From a checkpoint of a small image VAE: decoder norm groupnorm, decoder activation mish.
Rows from block 8 of the encoder of a small image VAE, named by matrix and row number. Rows with one number belong to one neuron. Each number is 500 + 50 x the weight over its row's rms, rounded and kept within 0 to 999. All counts start at 0. Numbers have three digits each.
After each neuron's rows are labels from the 100 images, of 14976, where the neuron reaches its highest value: "patch colour" is the nearest of a few named colours to the mean colour under the peak. Only what is clearly more common there than usual is listed. The data: regions of photos with short descriptions (Visual Genome).
# fc1: MLP up (encoder.blocks.8.mlp.fc1.weight, 1024x256), inputs 128-255
# fc2: MLP down (encoder.blocks.8.mlp.fc2.weight, 256x1024, transposed), outputs 128-255

fc1.531:518462500559452437453487533527480517498475397531520574569552516475490525506482451506582477539436553400453428478539533424531649480436515470572481542576462511631538550421538443523605530571515452553477499514461471421495500486521525517513497413508494503517473495418542490572396535508514467514465508501429480443470464515449491523459445518428468475650468495507536481541530429503505536511462
fc2.531:498473470529468542455485429549540536507581505604530471563565425605481585438522505414478467489421435511501493523438521597468480455505561506519571457575432489486527472570495425544537535536528444516504526500503450469535492572507508565475435489646467476411468402435473525511523604482436479389505548421540471478533563485377492492701477486423368414487415490471453464434438497489451576558510
patch colour: cyan

fc1.696:545508494380421504514488531453528445514483466491485540496497445564485527511588474506488557558537540404496481552475475510472475508512539668426503492494418494448460560534544486486540439451464554492462493521516537578547507480510476473460530442483595364475439482483580550534480564465470414473545546555485422473528466425527454444448481447465536565535440494541545544516397597627532498554489
fc2.696:517588495530543565425495425480498451518468484538503474513539478566441604459494381544541506479546423520494491494383539467424527510498581446443464508533589490445407529614508494532526419472528429511513511565441512563485473592553508507492511513500536500422555465457498566511530540424453457305487467515529532527461619495523464558539524495477455469475478414508597440524515489493470655491483
patch colour: green

fc1.285:518488561514524547518510533525488479390515538468523503643439461480514489464477415448499542462474498459483436530342601490540483492614521504366510571488595514514458509520531514530494500572472568524509543521607503564509564378513508554523407602531412509514518484492445400430531573482487464527504452454409543510539510453519537531486530497502575324468466601550483477566463477523552553464525
fc2.285:538387555591448538438459623496439518507457533522426460540492479519490447541541568438480339522503570467457562502491498527493491496458458486475489444352388402488505499521555516580446478514533522552500439426525529453452464524441486504441523495369499517410516548537515445497502540577418531511510477439457492459573474515484478434426553483513528370557548581517458504520563453473564458497483
patch colour: black

fc1.733:621523487510481526585509540502541506494496561469621484368546446503602538426479577482547501491446435393523524367495442550456474593453488453582530507523546543478459577601511579518462432494513430544654396438422479488462569491516430516495486494517470461534504422520435479461512393511444499556545521323494508548438438490511529447478427552485466444484518521406471477493465487472527471458511
fc2.733:478534438500502599452527462536486440508493468460543540467520563468456440491517543551570532549609488494427505490500558564544482603489499498529492496611498489517494616502527467475436527525441492464501430461467508485496503527507535455545572526486560472513569535463505521457466370684587520590548533431506541556492456492409507561490504539453557486462429466541488599469459475495519403540478
patch colour: blue

fc1.284:507458490530472493473489553446430513504557546502492495472522519363458524438515486501447557478491459443532473513441562482515423409502517537465504521497438464461555488488507558508511559467476470459525321435550568483469552554476624537524332404439519472553473522534575406515493551481594489425487526489530512478469599505687537565531472477589458561538469492518475529452547533493512423581497
fc2.284:334487512445508528521529506507524504476558456387481569546534411485461418449520521483427543512506329543555652490495439466555525489574465482386422477463415455505544368517481541524482514493437547508521615470543456489574406460501473488466496492455494430512534506539454469589489458293478414449539526464493473523438486489601552509430471454470522572452442507504501532510448586551508589578535
patch colour: green

fc1.428:448551572522503532548413480522483525499591436483488485439534454540432516499499456532554521573548461500447560525527518447382561488530489521506490506423568390508528581443514487516488510413492471534609466443561404489541543487449469458531495524441593443401554423583539550435440498494522567545472484489529483393568474517506495415489433479580463560559474492557486516375595622467552520561516
fc2.428:453355518529462491439459451430542494601521518472531480444509524426499526494553609418488430458447506517528497495514413590526430435497516563512432503545474460642620532524436531504563551351513609506467537556545439461461458495542432455461475474448468519525417466532539430545530468480484424578580424413473568508472441505513475526489476446549561522547419508494564459575498437580471514446444
patch colour: grey

fc1.162:438496506498503489552474455548547507474540476458506531502478561521509466519454515436598526497494445465551483553457418568532438493531549519560553511441486516514525568579483413587463508466581596502438551477510419566522585450571492466547503446523492470424452523412462460452437531527625520503555484451421557481427599458406417427548518493497494432474523499608552469506471517467554554488582
fc2.162:501449516562461478454466447511467509536496530484461583589390523468445395514541531490398466492500480493476552547478444527505539516476510564487539519543481505461620488381469565553405432474486567508470488441434423488482511547501420487560411422537564564504537447553513477444522394497543490574562465521575424398551562518438497546534456536564502380547525478523502571541428445389497452575513
patch colour: blue

fc1.158:421474464532534482502523448432548470491536471456549510584516417533460474468511636507457483476635552484520521531478547465490469493553431487386584490475451440539483581508507479462458395512530564566500505453492510466394477496471579458539564449454448541466475584448465508482427653480484455522412450437520481551480523559423521509532496519457511511477402495477453475482374531550508537564464
fc2.158:488528506470569457469503380577669436499478454454525523403509513548449699474503378506519546505476493433526504560532536550512583484472596478517483493515579531503482637503505493522532613458505454535446482580442572593515532512506448486561516420533508480480469504547483520496521574475530529422443448510441466524490565555536466563596462472436520537444528531463427533506532446498508509516467
patch colour: grey

fc1.476:498497480553506474509527479481416502546495494506490494513567519477516475545445464576495436535520587501433472514497449534536519568478472433489506493455515581569561572596490515528478588497561569530520427504509561501509431522499544514532487544389509613524477472540538415523554538610525570470489398467428517496441506497501538484435595454428554526490513501430484409577573544441451554437479
fc2.476:500463464442583563386439540474307488507575507594407538497505511398553572456578484449536470586432458547546585521445500594460515445434554509530560506458513573459529496445500615513559482538505404546466518486471535483491584542507517529541529486465451594506486475421476434514494493458607478492560463446607527458459438495512539524492544465490576525618517517512534599482516464476515543450565
patch colour: black

fc1.28:614459441588492509543567492475503517462475588505536525314516583491496544449508540505545538531516443414565517517421628471452406449531521488501468527556519505482506525524514434439514541479519511516497451478513555462455533489529584492457487409472507375580527442487537527492561549502551517452497480489489509400385567493524458504490505464474510640508501552518522534528474461486513478474526
fc2.28:518535425523445559621445424511452521496460557529504499513548445505480430490494548552589464492529541562589453616569492474437555487513502500506468514486528562506491541531537461498426482552419485499514430565462647523523476628435454496483509519547458420518539433523468705449557531564636509552449462478518397514493434487489534467538445475450487457530573473487550548443510533474456548487463
patch colour: green; cyan

fc1.378:562409513579451494503570433527462514451451524469432570506606498489534520429480524481516575537513545453541481551602411459467530596429507549571513468469566434497533416432541423518558397526533482514571563492511551492482642562485498511455537420428530605538558546401582522523527383458515564405504559550401530476455548539456502481470415454468477471447458591544469538486493555574556534489454
fc2.378:568484447477516428455474524514608501474546509491498483473454463513512532487587438550496468460487510470530482545531464418566476496568489428460402431551506545546458439477517566513447604423548523432475466531515396426479407440712476490501411549482554648506568494503481558510498479458438496452445474549539491463529570494505476464454549426437563531513479572506508456503580531445498551456461
patch colour: white

fc1.579:541513504581374448602390439486520541445501608489594580441500478548420534529511555502556482531499552412575546519500533490497462486478493493508512487472472506525434526527528476596414509519502443490499491456488507488476548496521506353440495474464446444478539480543479528476542462539534508441501498453439462426421544524468506530448451510381542566509532451530596528433434519420510480470498
fc2.579:484528558501523595498515485569483490509477522478487486527543492559414537510513491509508472509639510460445389407527581523426465552509448541519487575561507416511513538553550476489583471489382499392483531513480559455498526469494464387406501536520451522556517517509496616439508507509527531523520547536508552516541512563540523480513435512393481482495633446508505614483466560489490439499516
patch colour: blue

fc1.112:428550463330452450440496567488522484344541495498555513442524539507540518530519402541447476585403519544452523530471454448445500509573513463535487325438537510501550473616496458536506517470599481467496495484470515479518549405548631502519436386491508506498498505536502559543465466520498522498395513485577461468658468530513460605517457498451499453484508470679608543446532465407470483495559
fc2.112:567556550558476573522536544469507468486530545498474471541505489556419480499494464534523512569488498485546533463554496530587500535495583548477516357438620441457442515441580448457556498486490503434516453507476474454412481436460451497481450443522533512456522441525396548497490575531416523551480445455470441560505416539485457445518570478400496499567424521523495442546505478509487491533570
patch colour: pink

fc1.57:542449446539504511390528482489475518477574512490510553451539578514512453461539531540505530469484438531423551574424502496546415410474529467484515526500408521536501374516412478506536532541503444499512281489552615418435478502465641491505526521515514445551501527485526364464535521498481496515542569519565500555500445566507520384482479502577539601400483497523421479400541477536545434504561
fc2.57:443523500503461481406507458508505536413510487447511510547523544523508515474457436516424490580520443590540576509477380474486473453574564577352446521545450536502487400453520581492487453466545494521488634518520304535487407457453399490555469494446441511494468487510447474520433565427530530458500465536470520418460522536508448520394531467459545546561536483449546507473497621534512507454465
patch colour: green

fc1.217:566433617497503577447489485479537488474527418470539585515557440517578524467414522444547516456433473567536485520540423434543469478490410460470550509491513499473434504495555546461455511527470501451500452400492525485555515433472518442543432504468485531501432526474537565464519461476456405487472372582524426449502447552493562544506572498521418449524422507551437467435566528588575503553541
fc2.217:463458482544497543478498414535549483445532553576495482504550480532438596533550415547508511451583442515561486558394549462460499519471541465493512529563579530471486504643579475532471478518487349552541512562501522612487545552326553487536519542560528426419519465420545546472486556387345437391497461511544485451528495514524484490544572524447507482544500386553536510448463438485462579439455
patch colour: black

fc1.755:456464490531533527463540511436543461511517410493381559557499498541506600480513448490474471513559504521516436469487572537465491554591414420537469511415534508554482479520533482619495482482507460494516707480422592502576470503472472525497380581539548539459412472519488613547450546497609447521508539524512559495440567366560467569522535536449430489534557505437580540503507489474459496476435
fc2.755:538463544482477550440485555548469531562467517518486464547579518368517487462561487473447421545472526540571400475520440528485463565510491569550507572480426424520561517488409536483494512352661476579504584499455453513515461544534493502487555532519425477515549463589508428551497451611453558558506552435489459461568444508465538519532476454509507484518488499497517496526460515557500459415516
patch colour: red

fc1.155:482549524567512540472559463552377518501495458570614543499522521545518443560449508481538499540505598531534416400656584548565476462462604459434524574506444496432469582501476511485467498483507475448506497538564634548608447540543503519490466505485529508531522587479546461462456601522490569418494585479528476517527580590448518521548543464440509470450485634413510555566552459473560525535508
fc2.155:529436535442523359528546452500306428540499509464427468425494552460444658486556407468411571507551410476475575464485444501442515395477510500550508451505526492504499504547513462396496433517449476592402488534471560540511559515413432487536496466492513448456499503411529476472508581493507477410541469547442480461492495563564483498481534474447466502493530516505545436532469424492477555481568
patch colour: black

fc1.370:384559491496525478446459554509550523564495325495444531573480440453508555491508518498450567476494508548474572528495565449554590533549466443508412554441483486463534551479489501605539484475447518454422599465419458539535429464431469634539613484544574577525462526466486574599401597476558399587448539478542561547541524498450466608648453503443482418548521404476522529481498495511562427514530
fc2.370:533468471445411523596493529519513484582530516486489446424457466480582483504562509513414484446386512516574530486472536492479531588524537526491550485505397512524481445479401486554525520506615526556517524419548416594544477550483530436536518442448573551504409510558493372532506524470379447522488510539449440514488512443514470457570472465556447521491493528520444383480566496479499433456466
patch colour: red

fc1.310:424464508473499555449491574456513491504482553453434483423507418506514493434515572489510526521491476438461498383503494487470536450487560516460477519449484464454539409473538550468394545513504549542439480538552484481430649559425664462499446428519533455562478549536445461500493508513473421553537419463442497501476577453631486430497600451579503517484442494446561553450379485550510500508495
fc2.310:505397493476557496576555498589579524529493495450431553555426494450497460504548556525536450505417503506449553531517473473479476474473512482412574587565459546537507478509482496485582524451497524499454489492512591605572426490501417624432448516500574456492555515471511458463491500546461567552531441514471526549464536461467447469518441507509564451408516544510542408461502481552461518531563
patch colour: grey

fc1.215:593495577450522494453488558555477509488491579458508497538566471587540714564473464395521586520479711540462583434446488590529469474493584417602518470585519516446476510526467589538484536448477486487485479529528595393551526522451495434535552435519452525501550508466584518515502513486419488561476547477436494495484511453516467487506481499478546488467548494519540524505474621448462522579421
fc2.215:500515499433478506524485461513561511454470494568518579539573510452449710512566460484493618531480425581553456494468499502496539482490530527457531620499507536460535392613473449494490515523532477442555481533535527491512537535482564483470493528525531481530519505429522644476543553406422501452503489450454493489519501450483469466524513445475479474433570494563597490540539469447481583463497
patch colour: blue

fc1.412:532565460463422434445431502494493485457521558483540534440523497516504536485521539537497482501517483531524461457416500508470547443583500457464449582487422588473463417602565520556453508459574467526469548598465458513540555489497418398451474518454490588605525456515460561419508550468483484526481477555428470476415567499464452571440465561494548506462480413560571479491511503487494521484439
fc2.412:495538539561532514425571538555488505490478585476487561498473453505444515482446471484550473505510471496571449498581486510519471513536475553466446538507461422551457506516478606533569489491443462515503569473535531438500496483521440403477441523472401491526573451493510653482428502539597494542563552610542533540531460449423452425513492594350481530538486448541489625482492621504489439534454
patch colour: blue

fc1.749:433434520512527553513492552456488454536423423550405413558473552490592568504436447505436514490512514470541502439490383474460427516454531522480435499417510441523427442433446479560495478454505401552416491594493514478496519465485407538474567528427501514519484499525465542498477443479457552523334504542525602519517457527478509502489509496485481492455488511506553522545500470509475496524534
fc2.749:515586498537507413436465453524449512505571473549375542623557486470476611577618424550430507449515442469482530479374498517446501545503534548461596514543513532513494436579539480473517574589483452477559425515529450414513493599485534602517520533530564477475532531384488554539535540390391460396514587496492499438523527511539494540521477485471422565407511513552488498463547421533461578496486
patch colour: red

fc1.66:486541512512428520526405440530559514422463534438536392507405482499481506509541622437513435452493586454402478526507493474437402596536514555508533504487512438498516450550491495505504628531513514538468536458518503518481435497551611475453469528482455497428453504522528579503465456540498498453532519382487462562528461501505513462418450452481443539466578611629517544491444535466499507509578
fc2.66:419581473539586486501547452470415523422550508503595475477453616546672570532478525580484599541571498430536495509483520544443521539479508493494532439454491589540573462487458613491494484549457497533494483417570650485488530492456496433546461500530488474461467527481477451485534544468477508428553549416538489521522486513539517546492429561465512595531504525423444532523436553517493493475567
patch colour: black

fc1.665:472572459490553464393469470539545521491474550559494446580471443505551523547535367523517440473447491588473577549365462480568552503486492464466433557476481535516420456473394453549499555509490488463468490565534517523403528545498589552431544527564500471304384526491488510603483512534478513578528459430498590451436508469478466503495460495439503472535551404419495505509421532466563500543550
fc2.665:533513500544529541448448515480443488490501511485526551468464503539556543400509497442489588501356579499526473500471529462574579494464493545427535489497493477587534436448469456401531495524498521550454483510487491534458538462478464464467529482487525435355540494456535379517554483501397568454442447518482488514490439504450434531499560504518463537504512510451524429442504522435488398494614
patch colour: red

fc1.616:427489479559472482546494564520517478371498546543503414556505667537509506477517511542509465545517476535491464472472479492457537356519486467519473519703499542522457515413527532457465464498478553513489453573471438492487453496450454465413535528448508569453480444385464540467529558487455493548452515537467506533391515471412458470453464496502571517525513406441614540435540515463544485496486
fc2.616:575504522420502468491516498578519553514484514534538533597527587568572437418506458517419509543530557561551483468467449370557577440441530513504479499393481471393463490562462476506463532469552487534508609504471464506423470478490440527504530498455564432528430518518536368525508381503477530511564417504440467437488499458455497568465506437560553587487447536493461397515559580542453455438450
patch colour: grey

fc1.607:521485392452378636477525501463567498532490504492498529519567481525556521478470463474469511536492507521538566476494442512488510488520489441585562430543493538537517457437489506603485502513483580557521482483444591483501464614457582510468568498463457465499491591536453515531529472453508466531514534546486606502467570469472502550489467591477481501530514532519432542572471436412535532513484
fc2.607:502548447523457554482466379481386465517485547538460472524506473495487641522543365519491517486505438536518539521386507490496562491503542469471544560532527511525453503621554501502510608518536385443506479536550500499453486519454537490474457600547458478501524494401491600546487497418391479327514517530598494528487482513509425471528534464517455486497538474563600498534494475507538628503506
patch colour: white; pink

fc1.329:577584495422430455584453561561460550435577488479576538392469385483528526507478499488450556509533527519556530479574480491502512498474529492485526431491494520519425498560458484502481494488522395502495456518470460433460583529497534489512588424521521443532516443546554294537519457493575432440437529444492413505517503536489588515443481520475453574517478512477526581383529468427374478535519
fc2.329:431532478568502551544455490447525558511460435502517516523530530464461470490486553576533534491473490463435510603598559547541524536483418494452529467495573532515507528489488422443438519566492475439539402483423668493526489567522555436563510458539546386540513449508501442426526533536556513468447508578599472437554495522514525538539522560413482506605528518521483469536510405446524530531548
patch colour: green; cyan

fc1.580:465558498541469536488485487535411558511481433460531415557490433464489478455497508494557526460465511508484454500382503429503450490468628526498523475448472485453456482532466441546560558546445552458516505568461484594460437494503530561551515526412418451508519594463519435509510553496526525430423614463484457476620393494471541540630604593410496531521574457545402499473560529522616594453521
fc2.580:501500517455491580502535489539367505597482554506520377492516469462467573487506601444500561436567452621469580526518458548524573528571530502498549515455569493506522501474537439511498396504515526450465565476499431556521504496390511524497546443368460495505581530530545490487496595465537551434439393512489452477386492497490486494542606523464471488543540517498524428445526475471525636505522
patch colour: red

fc1.128:502532412646510490513455477554513441546485452427513490495484461484513543457493448449528562416425474468521482543488511459588472536525562552419496472443469493614612494519484477527482484495494489466478481497482475425379581603540361578478444543501485527497461600496493451404384526528593482559485568516552504496501573508476485420573495544530525494458625531462476434559492479550456548515481
fc2.128:585493531592535511503462494517425472594507406553485517521561530655472498564569504450471476434469543497624487518493459561417478454433522469526471498499483410532521420590478506594580497437560535429505558533502563540509504472488455569481447463520477511509586423602499486512523582535510477637528431521449519629485503465483477519506565506506477493584467527510428437524522538475481483445542
patch colour: grey

fc1.191:461478409479507476487562467508455440416425477473452585583529502447467515458545510502427545464446395493493602500549528443437504570540437525488464530507434513527457539438430529474573522478530614438497483473523510529435531493466582648521455517477441466500578455462435556439550522479493438489528551454537635491527483561484526460390453473473500544421556516439554522487503499574499409479463
fc2.191:524471453484438475487423486440539546463528550464513498450479530505500385541530542460569476500508596526414564537585400464493408517566468490395496505503457447525463478463520398541476509509407560413444542477555506450571484497492490466606573479547485522494605500493496463465513507603553533676488437429475442503460538550550490532407457596607588489550522530445452464417478490554457341562507
patch colour: pink

fc1.488:544545473443528555494542543551511458579511526507473549471489490481519522457482694422525484487526581517473462588473427489517414536607474535546487502478507512502469480515414498616551465474501529552546570501503520518517416418536544529558501548501579640466506509412542586543413469449498535508518413532366521486497513602508511544575522477628518426526557479508432441487518502515494449535498
fc2.488:487526513430481499478558508532595422477480483576462447489450471508541473505532505416497513519549533383506430631476406519637548598560548535509562482490473585434526546446574538543596476510567489558562547398504457422532466518448464574461538616440480513488445488587457501623506510499550481499531547576516436480503498477521535495485480461545458458519417392421455410446502518518620521491532
patch colour: black

fc1.655:387527490443417395622503515451498444477505529497565507536451486494398508512448379528488548505470593447562514483561488482518495470513529552465438489441439481530439479637611476540538534541487488496504512491504432484535498372501526533501498461430457536470511526535500560659483551504556464494424496499524413532484559433493469521510509479485515511437532517590466516560475475505489464455588
fc2.655:546493499478565497396459538482512446636586535448537477521500497506478521465598579495459452492522572543552506480537503517513438475500498428517449483493516466555492470413560645585544456513486491543485544438487358545485481466626414538478530429435435581498522454462461528484410595525471457545555538469477445566507418457550511457507554486529544518526424516456528401551514539536575508475472
patch colour: white; cyan

fc1.219:667497538479490532489475416482447455442498532462584511413514480569489522522559498484497532524513562428560502555576559494559402435469520493492561526473468554538454431461479403418495434534469401541487332596496432494442436430494547488518624567533537470486559496538574391535638514493486489531517570479522497493493486515373478461430455466435552656503467520549489477518474483538602522465578
fc2.219:500500460545505485571474455506530500446475505580501380472466590489477563548493593506551491506476494484396405494529580567422504523483458470660530449452546542498554588484474538492488474561470482400452395551473579485554521530479524470561491467523536423447437582498503426539554444471502497480501531521477567483586526494534465446463509516434421385607512506529427437470480411550480471610468
patch colour: green

fc1.237:376437478575430399482502440459453484454462494557473485487424519609499511584489453496453525517379543480542429460538497471536502486584558562534435473498547420509596593560451483445466363484542512493451504458538460427511512539501558512557522484511511605503518493485495514434538580471448456433444487478331431481476559462414441496458465483532381580455458523484504570459480469507442507486488
fc2.237:569507535462467450474526544562440511449387567577525495451441515434567399466514601490510480494529522461494432527496564454478497515389470433535542489436456597470478528542541536513493431563468526470447473444504441482585480524587548521508516475442516510475502629499427536475477438550570568517467564476545462509533563467478512492486509566580454571544623497458415468465488495454547455492410
patch colour: white; pink

fc1.432:497599448520580457347454533516504530493513490498494486491442566522565528511508403508541475510527429545474576473479525479603538538479484503503428518476480524454441550512393520577493492546475486466507380446614389538525425498497484493490462533583522357478418546478512488484455501514512478534495503445595580488564452480556522444545550566519489456518547354459495460477442448414544453507469
fc2.432:497532559504516490482542520518502483548549506528422469503584621447449489465508539508580483507514512535402431405535561510512509515477542506594480494510522458510491560586553427496441464528486492429521404472462394438441461478481525652566548549494442526473540488545530635508422531535508496454522534496488526517488519475469566540536514494371570456522552426416425516540442520534461423525528
patch colour: red

fc1.266:400442525565502430456522498493569453483568532509485476480445460511431524532550531486529452560534526488525533504502498543540504528539528525522552484523595459539549385415440603476584473423500483571474546575510534569484520577486465480494450465452488564525435458550449519457498451546548518479425461461592513439541533498499593498521551465470499494656593527548484494448627394556560522502479
fc2.266:463515516544455459528489404431502466479476551515378578478507643644467612467488434492501467470535429494524461506467621409442547440519565510439467466483499419469502541541509457479539576523534440471470515502481448591470450536493491560480447483524454436602550522453480466558476533400504481343524449400519427553454512557481465584517628477565499565542520509539516473565478533579517546481463
patch colour: grey

fc1.411:585486487466447490510491537270582624483497545472474423493461418476487413478535525462495533555500490466486541521475525482497509471577542464501439489500462485523449524535553518484439476476525550515543491455598514534457457447488476499482459580470518490518491463538494451428552562474510572401550546528561489568507482460480441470565348555422483533541511534526503459555518556473501528593558
fc2.411:477577474446525422487521473458740469451473486554522473482486531505453539516628471524514431457505426438501504442448462499545568477519466470476527512505540457481478444584556575507576484493538530444518524554434487486507456581503561493477502556556433406487375530488533543501531476452426476361511501452503450556523522517507486547549429481479492505457443493570564561459492511512485610418481
patch colour: cyan

fc1.305:465504458490552451438411448521488458454402418533515510577545570557507506532557531530564510484500594494478511468447725496587502518521574529402478506496480590470560527492439510512426533536489485335557456532484490490501505613495449536465453513448550417513391543479562472560461493535404571545480540477545554534482472410534551458581435487557486538519492525437460493564468499490492438535541
fc2.305:550553503567510486529453448522506453624476471491532529534517471480551600487546457484568457570606422532536465421419394449514531591395477550497458505492552563559542447511567589469499426588473476524546499562459460506473425409555519460529463586554526591535567578434513540556515585491447476393568514502546519492481409460444515436553499458494437515499518512373565512577527487512501534552553
patch colour: grey

fc1.307:647519502491544503506466492490502467466449493452547429462513520504445503517542410467456439532475399480553470539505342488411498539561536535470410495529532611448494446446550521493557457393510477516509507512535581460527502479553589493513568527518510547525463522477498431488598488545491425567499524461477463527498471511501473471480556437476478513419511423492475411533538525559535522509479
fc2.307:545554510442450474488464536419543434402519457554539524540575505530503503459508456573505522380468469526486528411439497525550566474412608447470479506426459411441526510520459538465425493530446478554459514495520525488502569442511502524514529520579547495506527523423510511479467473541465540425454557582508580512493479550476556490474553437546452529458554515445535395425495588485471569491499
patch colour: white

fc1.699:577436523497539484561514475474516492471503504550589445513459507570500529504486497526504481530523559443483457439487461454445470499446492470486566506441555467546404454529532434515522438455521503520497549485518548545470484520500430498480617556510548444485538380479449472461594523464445493488526612439543464495488387541451436491458543447449587607468529564430557466503465495499549561362508
fc2.699:468470498492498440441539518498536477475553478497482555546503281621537460542535486419428456486491483503599539418492438437487549444535541499529497499507443445525484526478495536520549492413544523549490682452561617576511545440522416495401474533443491584502486471501528450533460510473460512549517498475404450499523471483528463540467475492550533590371511512482536523517453568479496501425512
patch colour: blue; cyan

fc1.81:575535581490483444536449567489602509492489491626476548371546377497479490563472604501526502492497413428464536436514399446428543524489480496614474494524596534504473543480483505563506512451544467560509541467431448484458609541536487491445555578465456512442471466521525506452463537524453534419542502517469494576423485496472456545491492528409438480529529501521515545580565515437451454499572
fc2.81:496502516536495491459507577492413507496594544451522513620508545487501159536580468484563431500488524402540494472480572469597573477500562526557442463524421432525468547511527485531507610515438459481482508528533512479612471496512497483525446492527435566492518465536555534524528586573521520494464457460478446497524588485462484513546560495501479492432531454517552498517446572519526615486469
patch colour: blue; cyan

fc1.732:542419537480521290530511495517515498488527580411494520494463409395491534526494524521615484489538589506480616545417458508533473488398448512523487432423526512486447449433539534479579474454555520524487503479548538504481496556505549509510481453455468601525522564494558532531470634466371452506557541431485492473453519474529493530616449478429500434522481543574492497522528461534413425546492
fc2.732:549504558534483467539426446517598511574483544414585519595441457528549547491543424493487469537409545508600533495525424492535525519539488528516581564537422485450478504587522489467497497435464581544519496516587480498569498554521467452513458558578418594503443498595465566451528590470484511517456492547510519491518452565478454539531522376523517501462526500514442557607553512486534542416508
patch colour: white; pink

fc1.239:582495499489538435520469492502457484474570405473467482531505531485417496466518477488466507483497482488520550470530533448490520458477615531496481431496521489467513445568417509440516476518517464616530520602473431486500411374450492451533516529414488566577552433560454521579431585485591544524541503555496493511519555462486476403461421479422433538532446555575467452526435489485547509516531
fc2.239:523512556512498499527482478569634537465458508523459563397527438502411632504511397541457589484500436554538464439496542535501463516507514490507510412477426494528495436514469508560471443516621535489545459496584502537492501530510446441473386437562553548537505486508535532548515598528568497510512576447530524517565558433509509493466455522433526511428437471494425549466543437477459403421553
patch colour: grey

fc1.680:556450522474438533620457453533486528469504530531555523470541571538520504503473455508458550481481470466487443473538539539464449502390483441507520512453404489501437417483394397545468502454514492486488332447546588460417494454580533423469467471552541437448497465530457488495468514402599554581515521490465470446419515541459564495489518540393521505433460402437484511508501498552558523490488
fc2.680:548501445573479518507501544456515524579475455451448491520528564553475591516539503604459586484484531499495484516453468534388527534510541536534467459571456485595522519513520588519490512560455634488521427528521481495456498571553489552471436601496458461502380424476495519428561486494541563525527530507441576458512544599487485409558569448430480554569468557542523538529512448508474352492534
patch colour: cyan

fc1.159:583502485508452397499447464418533458426466582578531478458491464530422507509466512492435512566453481517386429494536394470575459469541532472510529466493516422524595544454471473484439452539507530550559505470450479533474531467550537572478524566487479431456465527503583420529565419528404597528464478461559550526494533542474526504474526476419556450474418443432487513444539513515487472458434
fc2.159:493434445383537466437516472431428503543598514471506522510562490518550304539465505514392405512452498499543467549413583497463473544501583455477485621484543488487565528523456489404584607516455474491536516492435546448503447523544549524512452511512459459506511522433574479598505430433495543540414479530509521509559557517510522464509530437546604584513505366420498462484519432531516520537540
patch colour: white; pink

fc1.19:499493533504469496550409454526548489498448483479476489531492417495415497525497535430506517521524514527471495526467504537493512508577496546499534546449507521514451570482550452481461544507359508501412448416402495490538495541429447502525470512437403525400494339495430564569531327450550477464458461471553458533510503472483509482366608484550471579547580490560484456502461494568544517423578
fc2.19:499541499513519558491427685475447522502453485506483480529541400607465467510426453500435478601594552545515434432594554527521472584529487548454498492518427470499561533520529484566459470498403514475536474457483476457462480456503449501520508417516482472481473476519460433464540481571536587555459527497443456512524528504508512440471616496364464518509502474515550501563543560377495526482532
patch colour: black